Weights of a small image VAE: 23900 steps.
Rows from block 3 of the decoder, named by matrix and row number. Each number is 128 + 24 x the weight over the matrix's rms, rounded and kept within 0 to 255. All counts start at 0. Numbers have three digits each.
# conv: 3x3 conv (decoder.decb.0.1.conv.weight, 96x96x3x3), inputs 28-34, a 3x3 kernel for each
conv.0:131136125145129135151146133098109131115160133102112139142118135126162126127116114126147115138128127138136135153124155111099156142129120134109115136111126128129121111124142160159129131128142
conv.1:140118119142138128124130100128120129155186148164128141160159154074111123130125123105100151149127085129160100146121117185084116077128109128099141125092133108123140144120141133096136131153150
conv.2:111135128119121141138087165135150136150088146116149135123149121131121128130147128127146118095109219104144127106124128115169130128127119119110124099130169128114121139116146161089150143155141
conv.3:128106123127143118130142132127130121115120127137139136139161139127107128122124134114120134138139123118117118129103134154130136122138132120143123139136127135108125127125119118111133136128137
conv.4:131128123123126124131132121119136147135152136129143137116108128151151146117144120166106146127091119128143136141121128141119130132113122106126117099155117129108125115125115099128122130151125
conv.5:125118139131111117129122127124118135131129130123129125151196151138197131127127136123120129150122127136132129131128136134122113126127138133132130124116134134130126158120128141123133125144121
conv.6:123121157146090123131112126123134130114113138125135135131187131125130136135127122116126147149178161120102127135133114139145136107124118143123136141133141134136119111134137113155126126119126
conv.7:116117114108172136123132112136145125135134127125127114135116130124140117131138144120101114121154150127085127126128125130138093127101109113145126126140122132122124118132134123138147138142145
conv.8:139115133135167134125115145125154128123120134127115126133155115137108149111104119143137114125130125131126123130132141111154108125105131116109140135121118137104149113145127114130153125151136
conv.9:122126125112190126114145135124119125125117130120113122111118136127132109135135125126126114139095132128140116128135126100137124145128121136128129129111123132134132147130128158130126147101134
conv.10:126131142133109181119143139125124135118127135129140118123144135131138092140126136133132088127151135108145135129151110140141123131147142121122129112126113135125111137075136133089093138106134
conv.11:125137114131108147134146127132135130111130149119138149117125132120128116127115110141113121131130154141118135114108112105178102115132127129115133120158128128133114140097127156182142148118116
conv.12:147126134122143125135140125144139139141136147132123137113116129120149119132149111135121124147110136148119117131132124128156151101114114127109116134135143117145123140127122121104108134143123
conv.13:136125124104137120131113135125126130138131121131128135136125135131140143135124125109133124136151125116103121120114129145154124116131124120127121142141132120115125122146123074093093110152114
conv.14:138120143131138113147116137131136120128118125114145117136091148177150132134130122122107150133024152144134131108117138102146144115148130122112143118109117130133125125095144162174116123154127
conv.15:132134133127101145138122140120124138127135125129126125138116123129151136114119113121114146127148139117118134121127126133119147132135119118128138110136129132122124130125130110148096107110105
conv.16:117125132134108128106129127138131131122114127108117113124137120116115128130125132115123133127097147129117119113105129145182137141114132122114122130117137136138143130131135145150149125111112
conv.17:116111129120125108132115130145143139104130129117129128125125128154145155121131115139138155135092142137106142118178094132086091078127092136105135133121131151105138122111133159177133114139126
conv.18:122131126129119118129129125117127156145154147152151156128107109109187160136128108108121118116131111110131123136125124101099123116146150125142109129154114100123141117131116120166112142114150
conv.19:135098141141111151140142123116141130114129128121137132119091106124098098124123123130099143121122128125109123125090149125128132150154151135123132141123126128114126159125106166189129136146122
conv.20:147119157171122116142095143081111099125165086076094104100140138146158147116119106159121107054190142071172124131012146048006144165093148091154054181103088046111090085135125114141139091135114
conv.21:138133161134094107136136160122129134125122132121126125114194117160203154124164117128141127107121123135109118109122119137133132116132120131147129134130128123123135130143134123117139133136144
conv.22:145119116116160141141095122138144132137130120141135138138107141144153127146155124116133138131156115129107143133146127136160106106145135151129118119097093128113119135090125098083141132147131
conv.23:126144128130133118124124120127127117129136124126131124132118153125172209128127116125120129120138121123128128135123115120136116138126134129128130129114126133135130114160168119169145123120139
conv.24:123146118130141143112131127154163143127106135149121134136115131111122093121130121164094134138138127136148116104137108145119149120122132108112101120170105118137112120129125149102116135146119
conv.25:129133102120120115129147106158173141123122122139137138117130143141124158123092122113084123149096154152104134109141115159166145102091129101108123149139139104127124121135118130135148160127150
conv.26:136133129135171109144133132134127139133130144133146153168139137142143125116123135144116126147109122137104131127120124145170126125115134121138108123083117136120113123140105133135107128125127
conv.27:132118119127123142145129138127130129131134139124126127112120121110072100114076120115146125131173136140132138122132122119161109131121121134121128130141130133137122127112115138120155116154137
conv.28:135105127146091116135103116123140127122157127123129129127109119138132130120127126120116131124150112120144133140139132141126124117117132124121127147124135118114118133139133118139141132111129
conv.29:133164125119087121128150136131093117125143123134132117167254147107180133141133145107143122123133144129123150118096125139137120150125146121119125140158127115132135134113141150130115122106133
conv.30:126122136159076105132102143130111126118133114152144119129122133084111131135125127133123133125127142158135142135145137132127112114130143129114131134142141109126117144115134140157104121127141
conv.31:144103124153117103204104140112116114082161066125121126136136110119128147132098067093187174142117142106132100098071132180030102089051142170101175161000000160207100126104111081190150151136117
conv.32:108113118120181147112119116134138131122137137119119128135121127167145147135150134126100121118138113117124114089118102102158123139130130112142125132122123124133115131117117144103122131133133
conv.33:131136132107124123129136141125123131128107121127127123144143141144098132140121136139129106152124177125127116119125130128129108115141109127126130127124119124133141129126135127130133142115163
conv.34:143115130123153166141138184129131117142121131140130096118120153109096145146141132140143125142175175142143152141160149138154091143140141135151134128123116128117151140083160152112143143121082
conv.35:136117148114163118127134138149127123117135122144133120120149128141119121127125126113112127122093133121124117116119128142160104126118132113123126123130138120128120140120132103173166133109157
conv.36:127165095165131121145135140132105120097139126097142113132150107133125162125120125142109149154111107114125150157141120131137137134118134133119136136129134157140150106148126112177159098191123
conv.37:120133130134148125109107126113123122122137126129128119119127124142137127115137121098158123116204108106167111163139134109109127135122141128136113132129135118131123131112131122146128123121133
conv.38:141100138187139146176085101106095107126217027105097082140154123153126106118134109140145176077059155105167153103103106051000202105144158125089098085000053129125055112148104118209039132137103
conv.39:118099134100172089079111125128143151175160149145143142133166126146128162133113145135124124118178144129124130099104092110133080105142109103112138101104097132127130123187130130082157104166122
conv.40:134127142118133114119136143120127122131139121133120127115117127115168082136111140123131120131112140116143125128132128126093128148140146119109128124149119119110130155089127160070141136120132
conv.41:128107129129144114113127105137132125131138116144131132114142114116101164104126109135135168151130167102141130097093142142107124118127168096141125122135103106108126137153117132121156132143135
conv.42:122155158143167096140187101072072041090120086022073057145129157112163103122155152176129111103087124092138115104040049170155027088065050168122122112053149144092117110120098109167085128102080
conv.43:152132125149142112128139114138137118117140126137135134144150150109202143131135149152166096106220102152074130134128128127155110148117133137124123128120140113134121186107147151100116135132130
conv.44:141150129113133119124142126129125125130125129128125129121145115130094120128132118112146137117143121127143124128167111126150126131111114126105118130123131126119130132116147134129135135125117
conv.45:117129136133127107122136135148117115128134123132116117117120142118139123125146130126135125125130121106134128122142152130114125141137126118126141116121128137134134122120149117111142132116137
conv.46:134138112127147178129119119131139129130121111117130120122140118143099108116126111130137139151073112124173143126139126124118104126126140135124129123137122139137132135115155107114137115152119
conv.47:124133110132120205128161126129126131121129132120129122127122132117093142132139114132148118154160109116162139125141112113136129139129139126107139103121116148104130136118122142158127143121129
conv.48:140102123130123137125122124137145148139134148134139153134137138098147156123131124117139142129190150110154123124134126133128138112132134115114105081117116111123115123093125127113120113101144
conv.49:140122138129163142136128146130134130123132122120134138142125130121096110130122135168124130165099140153114147106119116106115133118133118139114136122145132137147137132125116105112140116179111
conv.50:127125123123148088117123135114118137109133146116126127129101118124144181147145159130123082121123113107118159125130123122126153128134126141125114121148114128124119120118121141185188129146143
conv.51:130108131142200121124106119132126137130116137146144151109096122112175124120127123123126127113151111117126113132116140128156116120122129122119119125127115118107105128165124138115099108143116
conv.52:126127137138210137123134124119132121109156125112135122126113121155167135136130129122146131124074126123126129123137118131088136124131124136131133131128135147120143127109131150195124134118137
conv.53:124138116155139147133159114135152140130144137125134135130157140124121111129131125123098109146147115104133128120131134111130119107115122124150114132123130134121129130134136113116129124119135
conv.54:130104121105126095114135114124131115136143119131132121134137137125129131131117125115123129115177133104123112136134150128109122115132137118129145119120134127134157123132126132115122129148135
conv.55:129127140125117128123127130140138133141147145124132131122139132135122118143143135107123115139167123120125110168115144175133094137068112123118129146157124149135133120117103140138131134127156
conv.56:121145135137111123139118119123115121119133115128131133133157147121154130137174137153101133156109126133105131133148114132096126119133126136103133139127129130131136130119114133094119133123123
conv.57:129121125150122117124162130114116121129131110113121129130162138136155103138124132151109123117150125124136125133136127128122139139150126144115125136130127127118138141139132151149128147140116
conv.58:123145103127151110095111105130134138134117144127116129131115142107095119133130139124132112130159096131157123114142113140139150121102105139122136109141140125108149125114129160098113126119121
conv.59:141129136121154117127147131130122126132129133136122117119136125140118110132129128144125127109186148126132138122129123130104114134139124123144137126129129132144131130117140138165139125127131
conv.60:144130114148120120139136117132138129124148134143125136123110145130135136118130139128120107135111135135110114130128137171105120132121120134112134122143134131120125116136131123192127126126134
conv.61:125126132144133104123119128118112130127136130116119121111134119146112140135111133150125131148138125142145138130117139106149110133151135119126118121148123110136125131125142147084140124151121
conv.62:130131118122118118135145128122127129130140131121123133119126122129108132126118127131120139121123124134124132135121124130148123135128135138131126126126130126123124124121139133132112115109122
conv.63:142129134142165111109124090156143134146141126138120128121096117096095133118141132108131094104184094123126108119151106132139141100128104127116128116107121126119140106126122090160128130126136
conv.64:128080124102141146123129149122115116126126123133106132149143162151167143165081129127124126128134150126152129122143126127126120108132137128128119131132142122120163155124143149132082152137089
conv.65:138111116135137134134145105129131122126142128118108126149131122133192139121163134143126112116109132150090135140134142128135128138134123132147133131150138136123135131123128130078145148167130
conv.66:125111140115141109123134121129110137140123137123121132119000098122117139124105117089184122138116114129142112131106130123117115125133143119104131129129141143133108128131086141146138116140138
conv.67:126111125105125124130129106126125141112160147118134143129120121136143125126126135117130114119125108120103138135123127132126127136118104122117116134114134118135132119121146140121111126115114
conv.68:123115113122167106129161105106128116153237129127128122154185164146080155140142140141098130112168136138091119141140128150122080123136134134124128111148098134137143124170136132082137113161121
conv.69:128123120114152102126120115136123129154157147154133143147154135132099150136132123110168135139165123127127126096111119113113150114170128107113107107123098118146123128129120147137122137145110
conv.70:125116129128109141124110133141139136124098116139127117127112135148137129140161116126140139120157135123104116153135137126137130127141143124119115125117132123127121127108107129145107124146141
conv.71:120114120137154137125138144098110100135121115113125086135131137125139106139131145112109124138133164140134132143154137152136095135141131152142162133146158153141146141128138153130125132109145
conv.72:126148119154148140130117115123130143139110131132127134105120101115094096112101094133133133140127136170119134122130118135137149135137117132126119144126135128118123095134114127108121109092125
conv.73:124116128141144133125108133114128111136143125122131119131123133106133128131127126143130126136094150143138128138121130126112108129126143138149147136146151126126133136108123108152153122143115
conv.74:126143109149086139134140125123118117126134128118124124137126138115141107125101130130136113121119136127103121131131137119130140160138146122155125121131133122133135127146130127139122129105128
conv.75:118129132142123136134148123115130129123144133132116138122117124155216128119129104107129135155111136140131121140120116122145149139130127140146131141183127137124119119133123163143139127133138
conv.76:127142118140126136133134118103118107149145133125136123142142148132100151129142116076168108091167087095171088137135115117133109110126121150139128128118120134122124136154148141143158125132128
conv.77:132107120137152128132131200120136112115172142109174119143135132112116144126132133167106109120163134106128103135134140109131129150098176091106080098205092107084089129124125122128172137123122
conv.78:124112130102143120117111119117128137135159122139123137136133120156116131134143125082167103082153058097147089133134119140122145116110106122150124100183126129126139116128113137145102115125120
conv.79:108107120150177135130131141150119128137104104134127115112115129127159122119120122098133124134151140115109123123130159119104157121135130103143130138177149109137131128138126112129128134108137
conv.80:128103137128132146145104130129134137126142129120130119131134127118255165128181111113134141141128125125127105108094127136149122111130135118135130113113133145135136122142114141143139143133154
conv.81:130134123132108132131124150123129118133146119118114114120114117123139131124164139148116124109097127126126118141142115124151090132141143136133143142127137139125141131125132122167134124140142
conv.82:143118128081134147132107129146146124151103131133110122147141124165179111132145116138130144142102123121129147116115138116128136117134118132123133123142120111125127120130120161195136138138142
conv.83:142112126148142139137139116136134117135106124123140127131108145123164134124108144127129115164083128130114146170124118094086120142144117143150130142148146127128130130101139139133113125113132
conv.84:134143132129147128122122137129129124133130120130127131111092107113078057106103087130134145137161112133151121133129124127142147126154139128145119135115138135118118114124125142136109115114122
conv.85:123125141112137126121117130119132141112146138137142158132117112138127133131139127129139131091164109124133117141105134147116144138124128124127103140128096118120100132122122122124124134143103
conv.86:131121135144095121118106146129131118133106124126125117121117119147119131130129127126152132153211102145120138135142128119159140125149138131138120125117127127137123141107122089136118112130130
conv.87:128112121130171144133119130126128118125115119116117125130127130135147124125115130139113132141112149131142131135118127117147127141146129132126140124135141134119133125138126138097139146110132
conv.88:133123142105126114109090130138110156151062124159120150136145139154169093134115150098130115111133145093139127124101129111133169149141116122150133114166119143140123144097121079121136137170145
conv.89:133140137125127178136156118134147123151125121137130125116146115107141134116117124115147128095134111130146131109111136120130132113127126128143115125141127110144100137118135137133101126128106
conv.90:145133115102135127128105127114123103127155126107112108132121118148150154140112133119136132134180116128152112125107141145131114129126151136121143112140119150135132132123127134109120123132154
conv.91:130142105117120161140134136123120130130131149127129123126141138103126093131131115127119140131099125125140121130135136139107132137150143141156141128154107125138136117148140114174116124110129
conv.92:124127135138169114116111133137119126128124127138145125119065113134054153129115123133123133128118114126135135139124144125149118129117126108132125125135126127135128135126128127124135117135107
conv.93:125114113133198135137104119136127116134117110125133134127169126122189151125109137127139135136163127121118110138123134125176136139120128134135148129135119160134135115131129111147123153129102
conv.94:129145149140110134110131125152119140141135113129112118121151121112177135124126128131116124108173117109125132120128124124112152133139128128118132096118121139151132098138111096179112119115128
conv.95:147145127146116084136125127133135155114135124139145135132107140156101177128119141070150109147185167118144106140167141138121166103092126140158134138145118097152119139135137111121137118161161