{
  "dataset": "photos of plants and fungi (iNaturalist)",
  "image_size": 64,
  "encoder_activation": "gelu",
  "encoder_fused_qkv": true,
  "encoder_width": 128,
  "encoder_register_tokens": 4,
  "decoder_norm": "batchnorm",
  "beta1": 0.95,
  "steps": 23900
}
Rows from block 4 of the decoder of a small image VAE, named by matrix and row number. Each number is 50 + 12 x the weight over its row's rms, rounded and kept within 0 to 99. All counts start at 0.
After each channel's rows are labels from the 100 images, of 14976, where the channel reaches its highest value: "patch colour" is the nearest of a few named colours to the mean colour under the peak. Only what is clearly more common there than usual is listed. The data: photos of plants and fungi (iNaturalist). In brackets: how many of the 100.
# conv: 3x3 conv (decoder.decb.1.0.conv.weight, 48x48x3x3, each kernel summed), inputs 0-47

conv.26:76 49 42 52 36 60 50 30 60 75 54 49 48 43 48 68 34 52 62 60 35 58 68 36 67 54 68 42 66 52 62 59 35 48 44 28 39 34 33 44 46 40 50 58 42 45 52 38
patch colour: white (99)

conv.28:39 60 55 45 55 34 44 19 40 62 65 62 60 45 90 44 53 53 53 48 50 61 44 45 35 54 63 36 66 56 52 66 46 69 49 44 51 64 48 51 40 35 55 50 29 54 42 61
patch colour: yellow (62)

conv.12:57 48 56 46 56 49 42 67 57 42 40 45 35 53 49 48 68 49 41 29 71 26 53 39 44 47 48 76 52 58 40 54 56 46 54 82 42 36 32 49 58 50 76 65 62 67 58 55
patch colour: black (80)

conv.1:61 66 32 58 46 57 33 36 52 79 38 50 43 48 54 44 56 24 58 56 45 53 32 46 47 46 55 55 45 71 42 27 44 43 64 34 43 51 53 46 34 47 43 56 76 39 41 69
patch colour: pink (49); white (28)

conv.47:41 46 52 40 37 61 55 47 51 39 72 54 34 62 59 68 34 32 33 47 53 64 34 43 47 40 68 69 59 39 36 50 43 50 63 53 51 44 32 31 57 42 38 78 36 63 52 45
patch colour: pink (27); white (26)

conv.6:30 36 24 45 51 57 29 28 64 58 42 40 39 43 42 41 37 60 60 44 35 31 41 59 67 37 56 47 70 46 55 50 44 44 55 36 40 46 63 49 52 25 59 60 50 39 50 32
patch colour: white (35); pink (26)

conv.27:56 38 70 47 32 51 61 41 54 43 57 28 60 59 62 64 45 28 55 37 40 29 52 30 43 36 47 42 33 54 55 36 40 39 54 51 49 41 51 67 59 29 54 69 62 68 43 38
patch colour: white (99)

conv.45:31 33 61 54 73 36 51 59 43 64 48 55 42 51 43 46 34 68 27 39 60 50 63 74 41 42 50 48 62 47 51 55 60 56 44 54 69 33 54 27 25 66 52 49 52 41 64 43
patch colour: black (100)

conv.32:44 39 39 42 47 74 51 49 45 65 41 49 26 66 56 33 39 56 46 66 76 39 39 57 65 36 46 58 54 49 63 47 37 43 55 48 55 76 62 57 52 57 44 39 69 25 49 57
patch colour: black (98)

conv.5:37 52 45 51 61 73 34 68 28 50 41 54 40 60 54 26 56 54 47 54 46 36 38 63 28 61 40 75 59 53 51 27 69 49 58 67 38 58 47 51 32 56 50 42 45 53 54 62
patch colour: black (97)

conv.16:44 36 80 31 28 47 36 53 62 50 45 51 27 47 53 65 31 60 42 66 37 59 61 49 39 64 29 45 48 56 34 62 62 54 60 31 46 42 54 53 47 37 47 50 63 52 60 65
patch colour: pink (25)

conv.31:44 54 62 30 69 44 51 34 54 37 71 39 51 41 66 46 78 57 25 63 68 47 28 63 50 53 30 64 40 32 43 58 49 55 47 58 60 44 55 49 66 48 57 60 59 44 51 56
patch colour: black (71)

conv.10:45 47 69 50 41 60 68 52 26 56 53 53 62 57 72 80 60 43 57 36 63 63 68 59 49 48 52 35 39 51 39 44 50 45 55 50 61 51 40 43 35 50 67 70 55 72 55 69
patch colour: white (52); pink (28)

conv.3:56 44 51 40 40 43 61 38 48 46 51 60 67 57 54 46 46 29 26 36 42 51 44 78 39 42 45 47 75 56 47 53 65 62 51 59 51 57 51 48 55 50 17 65 60 63 23 42
patch colour: black (92)

conv.29:43 58 27 58 27 65 49 64 68 55 42 53 54 33 54 52 45 65 56 60 51 38 57 29 35 52 58 42 24 48 55 38 34 50 36 57 33 42 54 54 33 29 40 49 63 44 37 64
patch colour: white (83)

conv.9:37 47 42 53 63 36 30 45 38 47 60 49 41 29 50 41 70 40 47 47 33 61 42 40 44 74 36 59 44 52 34 26 38 71 34 50 39 37 50 36 48 36 67 59 55 57 62 55
patch colour: white (75)

conv.41:41 61 36 36 45 48 40 47 35 41 48 50 48 30 23 51 44 54 49 57 41 64 38 57 67 63 55 68 52 52 21 57 57 67 53 60 73 52 51 43 60 70 49 39 68 39 66 61
patch colour: black (89)

conv.40:58 56 49 55 47 52 89 68 54 42 51 44 43 57 43 42 52 70 45 41 65 69 49 50 23 44 31 32 38 70 42 36 63 49 40 74 56 44 48 54 40 55 50 50 54 49 54 62
patch colour: black (58)

conv.33:47 70 50 59 44 57 55 58 59 51 51 72 52 50 52 49 50 45 55 33 37 44 69 45 52 36 61 34 40 45 53 67 71 65 48 79 42 30 52 59 65 31 41 74 60 69 51 60
patch colour: white (37); pink (35)

conv.36:53 66 68 56 61 47 67 45 45 39 33 35 41 51 50 53 33 63 37 47 54 45 36 42 59 59 68 61 48 64 60 67 77 42 75 51 56 61 39 67 59 74 59 51 48 37 49 45
patch colour: black (98)

conv.39:55 47 44 65 46 44 34 57 63 37 44 47 60 46 57 60 61 56 71 57 58 62 63 42 66 56 55 49 82 36 51 55 49 34 45 33 62 19 59 43 50 43 66 33 66 34 53 44
patch colour: yellow (57); white (27)

conv.24:35 61 56 41 57 47 61 59 62 49 39 48 52 45 50 55 79 66 34 48 52 49 67 43 67 45 44 47 48 57 66 63 37 50 60 15 47 73 35 55 52 40 68 64 55 42 33 47
patch colour: white (97)

conv.2:67 27 46 61 53 68 65 79 59 51 41 37 55 66 31 40 21 48 51 72 56 46 70 52 61 51 61 47 56 51 56 43 59 37 49 55 54 40 50 60 70 48 49 51 62 45 50 35
patch colour: black (29)

conv.34:56 59 42 47 37 54 37 35 43 35 46 51 46 27 62 43 38 43 54 61 75 52 41 38 57 76 45 70 46 49 51 65 44 20 59 30 43 54 50 65 72 36 54 56 46 48 56 58
patch colour: white (100)

conv.37:49 35 59 34 45 43 44 25 63 41 49 52 40 67 44 59 50 70 54 33 56 72 41 62 65 43 51 34 50 56 55 53 34 48 67 52 55 38 14 44 46 44 48 50 55 69 41 67
patch colour: pink (27)

conv.0:45 66 52 55 50 60 65 43 46 32 51 40 32 50 60 64 63 42 51 66 38 65 16 51 68 61 36 61 62 41 65 54 52 54 44 35 56 57 37 72 66 39 36 58 52 31 46 50
patch colour: white (70)

conv.25:29 40 46 46 63 59 72 50 34 54 60 51 34 39 44 68 57 43 44 40 61 61 45 32 61 35 36 17 75 46 43 52 45 50 47 48 61 47 40 58 41 41 60 45 40 34 30 50
patch colour: pink (33)

conv.22:50 56 36 61 65 51 55 58 46 53 41 26 53 53 65 41 69 62 51 50 71 46 50 68 49 17 73 32 49 52 33 45 50 47 42 56 62 58 47 45 76 53 69 43 38 45 43 50
patch colour: black (73)

conv.18:49 57 38 68 48 49 64 54 52 46 52 46 64 44 36 73 60 65 57 65 64 60 54 42 36 54 57 25 64 46 56 55 68 68 76 41 57 35 43 52 62 48 43 61 34 73 58 41
patch colour: yellow (52)

conv.11:58 25 44 56 48 60 42 47 37 66 38 33 47 48 37 53 47 65 52 46 53 45 49 58 50 44 55 64 91 44 58 35 30 45 43 46 46 56 34 41 54 61 45 21 40 38 49 34
patch colour: black (98)

conv.46:57 34 44 37 56 43 25 42 69 42 64 55 54 50 29 21 45 63 49 57 55 41 39 61 49 53 58 31 55 36 36 51 61 63 44 62 52 56 70 49 61 72 49 28 41 47 40 44
patch colour: black (73)

conv.35:49 58 68 39 45 52 67 73 67 45 71 38 76 53 48 53 42 60 50 49 39 63 42 48 57 39 54 47 38 57 27 86 50 43 54 37 62 49 56 61 62 41 59 48 35 61 41 52
patch colour: white (85)

conv.30:50 53 68 42 55 51 42 38 51 28 58 54 38 71 55 48 80 44 48 43 61 46 49 49 79 64 49 43 51 47 60 53 68 55 51 31 27 42 59 60 50 43 59 66 31 60 36 35
patch colour: white (86)

conv.14:18 62 54 70 39 25 31 51 57 38 37 45 47 39 60 65 50 52 52 37 28 39 39 44 64 42 48 59 33 42 55 63 43 35 52 46 45 28 45 50 52 55 29 50 38 44 58 45
patch colour: white (95)