{"encoder_activation": "gelu", "residual_init": "zero_last", "optimizer": "soap", "adamw_lr_other_params": 0.0018}
Rows from block 6 of the encoder of a small image VAE, named by matrix and row number. Rows with one number belong to one neuron. Each number is 500 + 50 x the weight over its row's rms, rounded and kept within 0 to 999. All counts start at 0. Numbers have three digits each. After the name is the row's rms in percent of the matrix's.
Before each neuron's rows are labels from the 100 images, of 14976, where the neuron reaches its highest value: "patch colour" is the nearest of a few named colours to the mean colour under the peak. Only what is clearly more common there than usual is listed. The data: photos of plants and fungi (iNaturalist). In brackets: how many of the 100, against the usual share in percent.
# fc1: MLP up (encoder.blocks.6.mlp.fc1.weight, 512x128), inputs 0-127
# fc2: MLP down (encoder.blocks.6.mlp.fc2.weight, 128x512, transposed), outputs 0-127

patch colour: pink (48 vs 3.7)
fc1.272 088:496445593503533471525574435393464480408520628537493487534561398445453513465533580495534573523523530526429586451520531382547556430529441517522522499460527467516525499482561424420483496518523620501531461520431477473458543459534458433545472494488552411498481554502506554497434519579447513487401549513445532478497518583595533516482511501445622541494430471529472479517493580455526571553494
fc2.272 106:545477567484486488594533557529534479429505412528403482606530545523423416508452533430524505498506552565560536451514516465586531527508467448532538442537475483490522430476547402506492497575407414485549562543466462485541495543471382451521436517538518501486564499432515531475475507436473442406494530479562421521634583455531470490533376558516556563457546593547504462468512443537457512474483

patch colour: brown (68 vs 35.4)
fc1.483 069:476454506581422435521529562487459448494462499555487551527610503435482481419574514408500546542502515490468479546494514395505558535463478470511489570501554476577512551494568532555478565470461436542483512514572508536435535438517499460559406517483508505461484513461407464370517556571449570510419443553453523463459516472489527361472498524516374506503477422450528465562481499570383525559417
fc2.483 085:448539486498528594466464483553535542566451578432605583499372442549507610505411524527486428521510456490526471570530418554460467558449526494540494434509478523474457467551480521507508533539448483424503509551461490505535455552538560529504507552396514488547445473466513548486581582481600372446530532452469453570487440484438397522534505498496503489469532531406471502455543590427578475470574

patch colour: brown (72 vs 35.4)
fc1.125 115:526588509477529494550469523493504510466578525450466392494434457507440443570556420521531490477570523460509478484481461540464527570418565423441574610454420500547471555552500511629475573504584577560442472486507488488448532489521479453493488608524505553520535470590422470446509574507507528467579507561471404416589513478432518491485529543398505456487477470483439474511571603518482428521525
fc2.125 117:471472546534427521422554494526499524532502412526479494454487531433446575460569612578433507504492480382451459429490527501514502448553560546442460422416449506546460519592562530480461453459541530484465499433422446542411573542583509511573498473474476445499509522498553591598592566532526440530548486531489480603479389547504555489528492498565490468433526444531509445417497429582510508466487

patch colour: pink (27 vs 3.7)
fc1.256 085:545448525490556418588583528522590450406470581529456523559478418546444471501475543537495451539441455477415539460484502430573510518514477502496526405495427424469538449495561382483488480557523523563487431480465486544491479514491440446532508506450581489486524499423491501436443483599437544512537475548509486506570410505571513569356547420552530454426549470532525379470531497566509532511469
fc2.256 143:587406587495420401502525568472536503473420500562446572612491538531397513547546507497578502542460554483511456557499507425497510444473443434510552503471501493544491470461559374551491486563429521523506528629491543539547444546529440491510442488378501446559549521490532496470473495470410494473536488517591455496531534456508574555528450480494550470479535565540530352483468424535452528487473

patch colour: black (34 vs 3.5)
fc1.450 122:521460539417541541551528565418553445453500568452562493532570438511507523402439480418584574515484589538506546460492444502490562455528466552469476515467506494516556511426501473505483469533477508485445474419498462530528525460452481511469517538491469496520544524490510545458641495539537472454329461505514495487517523540491563515539396503489444498495725556508425521494569460440548509580503
fc2.450 126:496537546427519583407547540531448543483500472479484442448525567452502524477466494560548476604473596419452431457549468495508502430560514604417465479568513462440534511537552446584530517517387482489495484576512505598520547460472554491497491506583459511569491429539496425432491478466562539478404473406579502488423522499495554477542437469466511490463650516526461487492590452527590477523450

patch colour: grey (86 vs 49.1)
fc1.474 107:470385544446491540379442499483557450469560477522515508491427486559546474558477509501502501505548514562505446501372488478424565466526492481553488522455479523478466421519547562516606468559593535472500441454558515500524519480485503520451611493558535560557492590581450547589447515433521448528605514476564456536465489563455567495499515522559444447520449397585555404546587515560485439499486
fc2.474 071:480432577493454594534462453543466523520523536428492445536529509544507505433588624541437554512429468463504518529405479470490547531471538488501488488452624469552470526545499532592505502454447489474532573493470494603478424471517499385479458322437499463420564460501521424494472448517542458535427504519505535526433420446518531579464490425500511442495530475429460570472390457491493479473483

patch colour: brown (71 vs 35.4)
fc1.226 127:442579489487491530585442516571505541505555481567478473502475458542514476578552469443520435606578502491485452450490414411494463459443433487551530536611542509527479479499437583453530541503500570417513493536543472598475467600485477539477457532404485539495462599439524508486524481601484453384497460446432432547462580442487472425565446458480454490505471564523387564498541471533570522462509
fc2.226 151:551552533511519494444503484447552511592395476564518447542443477486537472444575550437472460434463512538490609405462594535464488477457429561479520487468540548495476505513459508529537442386540505511517497498467520569473582410493446551489482494591540493523504465575499417467458606465499506487359454581509530562573426534511462561412484414436498464554563479409587485530519512507575497501505

patch colour: pink (44 vs 3.7)
fc1.238 115:474500568478507478467521486485548487423454503546613550438515472509499582543464511569601566450547598505488492429556517495422536455518472485473577498558591438483536459511417418509459451473449447445520492525466449530545481563529510399551502495490390429501463522435489513517491441582416486499589508523449519402508576560454534519530425489481516500493679505595481464439508542428518503503510
fc2.238 200:493491469523573532516560472526492505547469500442481474491543566389511421578498498508475416596465437448452502403489615390490504475541573555532495490542481508457534474540480546516584562449605567496501510521481402513489486472509427401559473525585504507508422480505516448538505510436525550468562507534489564494504478522416506440454507393579549501433605463496580457460441534502510459616418

patch colour: white (63 vs 0.9); pink (37 vs 3.7)
fc1.230 056:614460548437503583495531400554513502441488548395406548448511445575437517545515459568502423414486530528556536568447465512555499510475431481507494488521466464479538469633446522496512484572446431473535443550543511483449439558500486434468439597505508473501484403448477500453509521611460495463514518411424485425494526436518559513485504490404580582503511439521474501493472525410404542468519
fc2.230 093:400554572557442461517422549549525467521443510518497518502515470468430501467593401514506519549396568349472530542434601563429602514570499565489465577528503451476534545456514478456504489471484508484448482449473414458475510498426514557421597447548467475557483497435552506494434410432568480486524517459497493532528510516485524559526495473538520451494629507532519519496533423553475485413401

patch colour: grey (83 vs 49.1)
fc1.276 105:529472480529585544463409516563540500539489367496461439536502471543481524434483510526415427511400410502427467588586592506581482498442472500605478427552568620539452420512527550559505582570546520480415491543480541459497423524490441478414522536588482522468496498544443461522558589504548507463518535445467578544543516474506515433469545414520452428516535525432472495482524493507485472460496
fc2.276 132:554459568554449452490499500576462558451546525504457497514506535414457522491509504472447632501455484552542487575468581553539469554451548469528481461414484462483503476569462499526564516438477501542459415552447464483542457588439510526547411502501470450484493528498442523392464498536450396548639577483532434567475621438413585453468456468588542520404490529492517490497438503484558507454451

patch colour: brown (66 vs 35.4)
fc1.58 114:510503443530547515473604432495447405479477552604520370496494424515566540447567531443553516542471542551516524493371460558491530580527537475452579556545520481475436491444483393564446529606533430546498452541540518461517466527572534530398471468522423577490395465507431476463509532475555496497521515507481404518508480458546538440522576427450512539409502468588440484465480492524538487486509
fc2.58 111:424473513463518540427445556477469589558488428423507514507425519497450450452491515572488481491528505519446436426570473543474534497567524459444500560451414486487434504513482566614431536460407577459489471467463451532497589532558492516585420466551474470621538511527453539567578471491463495453406554510459394514492473613567544551454550565494527486525496425498542552495506497569515604464551